config.toml
train_examples = 49215
crop_scale_min = 1
color_jitter = 0.2
arch = "xception"
depths = [2, 4, 4]
learning_rate = 0.0042
eps = 1e-08
adaptive_grad_clip = 0.05
ema_decay = 0.995
sam_rho = 0.1
batch_size = 256
epochs = 55.1
Rows from block 6 of a small image classifier, named by matrix and row number. Rows with one number belong to one channel. Each number is 500 + 25 x the weight over its row's rms, rounded and kept within 0 to 999. All counts start at 0. Numbers have three digits each.
Before each channel's rows are labels from the 100 images, of 14848, where the channel reaches its highest value: "responds to" is what is common among them. Only what is clearly more common there than usual is listed. The data: retinal OCT scans (Kermany 2017).
# convs1: first pointwise conv (model.blocks.6.convs.1.weight, 640x320x1x1), inputs 64-127
# convs3: second pointwise conv (model.blocks.6.convs.3.weight, 640x640x1x1, transposed), outputs 64-127

responds to: finding: normal
convs1.234:514466503472526509519515513460493503501490519490518529498508537509504544479486471494447527498490524485514472482494504454486531514503475455503512534484470526452546479504515485517503482505486509
convs3.234:478577487466474441515481461480501498505513502517549491505472539584493494467489520432483490496520513549520527514520490475510515489544508460488483487498440539477503504500516495494531493503505485

responds to: finding: normal
convs1.591:508457541539484480482507517542509494508499514449485521483507527500477497542463486478486562510506484522494531478472535556494578481504544530497490478490500496518501532520533524479484488486521499
convs3.591:491486493456481504478488541489506529503487509518477514436482518516531500503554483531513479482515508503518529518490480478529534482485509527509471515520522482512476524505462484512512526521498484

responds to: finding: diabetic macular edema
convs1.17:507499497476511500497450519505487477497508467514510491515518488465466482549508470494511527490527475505498456487519523539525473479523472492468504447547459471502482530510516512509454505504496476
convs3.17:481512483481498541535511531456492483502480521470447509520481478435488514495477444464494533499512494479466479496507532502491509473487530483495504498510500451455497545467482504516482481499511531

responds to: finding: normal
convs1.172:491467554567539487505496498497486481474521481495495503514493539506471505532458507484544519499510512486516489493492481493524532444492498502483503527517492501541482502549505478495506468541480468
convs3.172:465484499511516485530448500490495486490468465504474512455509529477502490493493527530475485474512482509525476514511482465532510508500454503502468535496511469490511538483509460488534488497477463

responds to: finding: drusen
convs1.526:509473536463506489483483522517510551537476495480464518524517493566484532514572489503445511517520503467535476498502482486536501479469497475515473522503550495493521502439518478571499515498493535
convs3.526:466440502532472495541479463602480497509491491527524501504468475490455515482459498477517471484473537460507501473506508487489476485526511480478495507513491544517500538488528532504489467483506467

responds to: finding: drusen
convs1.176:531469504470543507506530490481502472513525524491472491502489493595490516471528488532474489521515555474546484521555478480461478480506464482539492530529512524520496533446466507503508516524557520
convs3.176:484421491530479524531480463540490465498477495514523528524486502445511506502530514533520476475499498508482527514496496484503506456485470550518502545556478505500497513484491457526493526507508485

responds to: finding: choroidal neovascularization
convs1.118:523550519482499515505498542480529483494560534489510471495440501480539487486481485493533489502478479480506494471548516515481494520457513525478487519481479453477481491495552494498447452501507456
convs3.118:490535497430495541486489539511509515520468513496486541494497484499528515518473467522516504476505481522479499493521503515485467523487499506516479510547550517513519518534496536532448514510492473

responds to: finding: drusen
convs1.519:538495458455508535494516550552525521492485478511442481509558473536485506531484526503517499462513479537512503480543493503545502512504494504492498530485514525506490492509506494544501448512505524
convs3.519:516540506525499499560492446530501488527456520534487520530483529501482524469487470462525518487475553518479494469510497430488508477481495490509505525544471483539503517490529518495512440499518484

responds to: finding: normal
convs1.397:511483528541425519515527507519481509548517513496501454491491516554563483555510509536481509503476543471505484500493508503524527512494492534520511490491504509520532481487508499498513548468508509
convs3.397:502586509497526528499486521466515509494481482589530508507488526555466497521562500512489507500510455498478506489501487482518508535516523504506497529486502548494504493523518509493483531516507517

responds to: finding: diabetic macular edema
convs1.130:489537454495478471498483491502532531504474492499469521483510533486494547492502525494487554521473486479545495484463516477522518497494523485519492483532482492522509514554467437530518511451485504
convs3.130:488439488486484479519505467521452468527481504502472473446504472465450513469433476450469486490494556481519495471495444465515484488483472443475506473527480505523492520469524467502499429476514505

responds to: finding: diabetic macular edema
convs1.136:524502498503478507479480536505494440467491499512436512514468494548516510469508452477460462471478496459554539523471507497469465496512498495559503505527444513482498507455502473498501495546490524
convs3.136:492456495491492528533486492544479504502428501543501518470511491437497494529488502506499499508495521485522492491494488491473475440525485524505504525521464502524486513458491502512438515511504495

responds to: finding: choroidal neovascularization; finding: diabetic macular edema
convs1.283:537462491524520497495509476482508463488502485501524508477497454491482489516477518479564537486474519513486450497504528519454530510524505512414493503505498501480528547485535497524466512456516494
convs3.283:502511474465500531491504506485511514487439503434497467540489480492527489505466467517465478499488492505501487490478487530507493452470477518501517505470448451440471485499468486501486511476502495

responds to: finding: normal
convs1.537:508498492506525515497516489462525498465495491495495515486520548505545527471513455537531522468501522496526489500525500513488425489499483524540502481465514472490540437439464484534504502531487506
convs3.537:478534502494491477486513522487531516497531505492509468502522530501469487503468538533499492502441542476522508515487525507471475473518519500471496473503494534496505485530531495507524460500494515

responds to: finding: normal
convs1.123:488496468488390513490528461542480556523481484527526535509509502450526525490485486495492479500499479520516484489486522561537509475532484471477556495498534482464480497473465497516525572494490489
convs3.123:494507513490501503454497526465508490512494497563510539484502492520494508464514508457479503489485496514466488479497498528491480493504500483530506496534536576512527510496495504476471450516506440

responds to: finding: choroidal neovascularization
convs1.594:500552488503553567482510485467431485467518492452494494511506470493561515455504518498509473488497518517527539468446492458523502494512507503525524481484490469543536508473541524489541500504516527
convs3.594:472465507513465478529453462471473527474511486447492489466484451479520495449503517471473462489518507477550537498505469466484496497511503499509473514510483480541465487495483466503540467530503518

responds to: finding: diabetic macular edema
convs1.595:482485496474472484498502508532509505498515550514511504516553503476479502513560470519526418472540477497514542467480458501529438451455491482556479496532525502521488513517492501476511495466429512
convs3.595:520482505484522517490513491527476500499501445528488532397478510502491505455508542483490483513496536498492488501493473449506525491485491481509500511518521502519502508487531483486506501484477471