A small image classifier, trained from scratch: 4.46M parameters.
Rows from block 2, named by matrix and row number. Each number is 50 + 12 x the weight over its row's rms, rounded and kept within 0 to 99. All counts start at 0. After the name is the row's rms in percent of the matrix's.
# convs2: second depthwise 3x3 conv (model.blocks.2.convs.2.weight, 320x1x3x3), a 3x3 kernel
convs2.86 121:56 68 62 64 42 37 54 63 64
convs2.87 099:63 49 35 49 39 55 45 43 76
convs2.88 103:40 43 61 48 52 56 60 67 25
convs2.89 088:58 58 43 44 68 36 66 58 35
convs2.90 080:37 57 58 63 66 64 68 42 47
convs2.91 096:65 50 65 40 65 62 45 63 64
convs2.92 083:57 60 36 68 42 46 55 73 51
convs2.93 089:26 36 60 58 59 37 50 42 57
convs2.94 096:39 57 43 43 54 43 51 28 72
convs2.95 105:41 35 75 54 49 43 34 51 55
convs2.96 092:27 46 60 58 62 55 45 33 40
convs2.97 101:62 66 39 65 49 48 38 65 62
convs2.98 106:60 42 39 71 48 58 29 56 55
convs2.99 108:36 46 33 57 49 61 74 45 53
convs2.100 100:32 64 60 55 30 41 48 49 63
convs2.101 102:53 46 70 40 56 64 38 42 32
convs2.102 106:43 46 60 59 34 41 38 70 63
convs2.103 117:50 46 53 67 54 29 62 54 31
convs2.104 101:43 63 60 64 41 32 46 70 48
convs2.105 084:59 33 46 37 58 64 35 64 56
convs2.106 111:35 43 55 68 36 50 38 59 66
convs2.107 105:33 55 60 48 46 42 77 57 46
convs2.108 092:40 57 40 37 73 34 57 46 48
convs2.109 095:56 73 48 61 31 50 55 47 65
convs2.110 089:64 66 57 51 60 45 44 64 71
convs2.111 104:39 28 71 45 56 51 47 49 62
convs2.112 096:47 35 33 43 46 45 58 58 74
convs2.113 108:47 30 34 37 43 40 61 64 54
convs2.114 092:57 49 29 39 43 64 62 64 61
convs2.115 112:48 37 40 66 45 39 68 60 36
convs2.116 094:37 46 58 64 28 56 68 52 49
convs2.117 089:39 43 43 62 50 63 28 49 66
convs2.118 110:33 50 34 36 67 61 62 44 55
convs2.119 082:63 52 70 55 58 53 44 35 70
convs2.120 101:56 65 58 54 61 48 30 71 49
convs2.121 144:32 25 41 42 46 57 58 51 59
convs2.122 084:48 63 57 57 29 47 45 38 30
convs2.123 110:64 38 29 52 33 52 50 41 38
convs2.124 102:30 49 60 67 36 54 62 56 39
convs2.125 082:42 30 64 62 62 57 41 65 46
convs2.126 092:45 59 44 39 38 79 56 49 47
convs2.127 092:65 35 53 37 35 60 35 42 43
convs2.128 120:53 45 48 40 43 62 76 53 33
convs2.129 111:56 52 38 64 51 45 28 50 70
convs2.130 113:39 39 49 45 48 44 74 69 58
convs2.131 097:72 41 41 55 50 33 37 41 59
convs2.132 115:38 40 49 37 49 63 65 31 38
convs2.133 100:58 40 45 33 50 57 76 41 48
convs2.134 093:30 38 51 60 43 52 49 68 66
convs2.135 096:41 66 58 33 40 42 34 60 41
convs2.136 086:58 66 53 59 60 38 27 61 49
convs2.137 089:31 46 48 38 45 57 54 24 47
convs2.138 092:53 68 60 38 39 62 35 42 37
convs2.139 094:68 40 48 72 38 55 45 50 37
convs2.140 094:63 62 72 49 56 69 40 48 48
convs2.141 110:55 35 60 64 41 31 37 59 58
convs2.142 096:69 42 55 35 36 54 30 47 46
convs2.143 091:71 35 49 47 43 40 49 32 61
convs2.144 113:56 71 51 51 46 38 34 31 43
convs2.145 114:42 46 58 58 47 44 27 32 36
convs2.146 113:63 60 27 59 52 59 33 43 53
convs2.147 092:52 53 34 47 43 46 48 70 74
convs2.148 098:34 47 45 37 50 59 35 27 56
convs2.149 099:48 25 43 55 69 61 41 53 49
convs2.150 098:56 38 49 35 42 63 38 47 73
convs2.151 095:59 67 59 40 39 46 69 63 58
convs2.152 079:43 33 35 71 43 51 51 48 65
convs2.153 110:61 41 47 37 72 51 38 34 57
convs2.154 086:31 45 65 55 37 67 64 50 47
convs2.155 088:55 64 47 69 71 44 54 37 47
convs2.156 110:55 60 52 52 65 62 59 28 65
convs2.157 097:50 44 43 63 53 25 31 51 44
convs2.158 104:62 42 54 63 37 47 67 53 30
convs2.159 090:56 49 45 53 57 32 46 35 74
convs2.160 095:39 61 62 74 41 57 43 54 38
convs2.161 101:47 51 42 50 37 34 36 38 29
convs2.162 110:48 48 51 64 47 53 62 71 73
convs2.163 106:44 71 61 59 49 36 60 33 55
convs2.164 118:76 59 47 52 62 50 48 61 67
convs2.165 093:70 39 66 54 41 41 34 45 44
convs2.166 079:48 58 25 54 35 38 61 59 55
convs2.167 099:70 41 35 70 51 48 43 53 60
convs2.168 099:52 50 30 34 39 64 40 55 64
convs2.169 106:35 25 38 48 53 50 57 62 59
convs2.170 062:32 42 42 40 59 74 40 52 50
convs2.171 124:53 28 32 61 43 34 57 47 49
convs2.172 064:57 48 57 18 54 51 57 51 59
convs2.173 104:53 67 50 42 48 64 69 54 32
convs2.174 099:73 33 50 44 52 51 32 47 61
convs2.175 077:39 46 43 54 50 35 62 32 30
convs2.176 082:50 41 68 59 74 40 52 57 60
convs2.177 087:49 50 47 54 53 34 52 70 74
convs2.178 099:31 60 40 39 38 61 66 39 51
convs2.179 115:65 75 61 45 37 46 56 59 55
convs2.180 093:48 34 56 54 69 49 42 55 73
convs2.181 120:40 35 40 73 63 47 61 52 50
convs2.182 090:61 48 44 55 52 57 26 29 42
convs2.183 091:36 51 70 66 45 39 56 36 58
convs2.184 111:48 41 37 45 33 61 60 48 72
convs2.185 099:33 53 59 52 51 79 46 46 44
convs2.186 085:50 23 51 44 50 67 52 62 39
convs2.187 118:59 44 43 61 60 67 68 66 46
convs2.188 089:30 47 63 32 53 47 54 60 67
convs2.189 107:44 68 63 57 42 54 48 28 61
convs2.190 096:42 32 35 48 49 60 60 64 67
convs2.191 119:33 45 45 73 62 38 53 41 59
convs2.192 097:52 60 51 62 26 38 57 66 47
convs2.193 105:25 61 61 51 30 47 53 49 54
convs2.194 112:60 56 64 53 55 41 41 30 30
convs2.195 110:59 41 35 57 51 37 62 43 27
convs2.196 086:41 30 35 50 41 53 66 62 41
convs2.197 090:58 67 64 52 69 58 62 63 53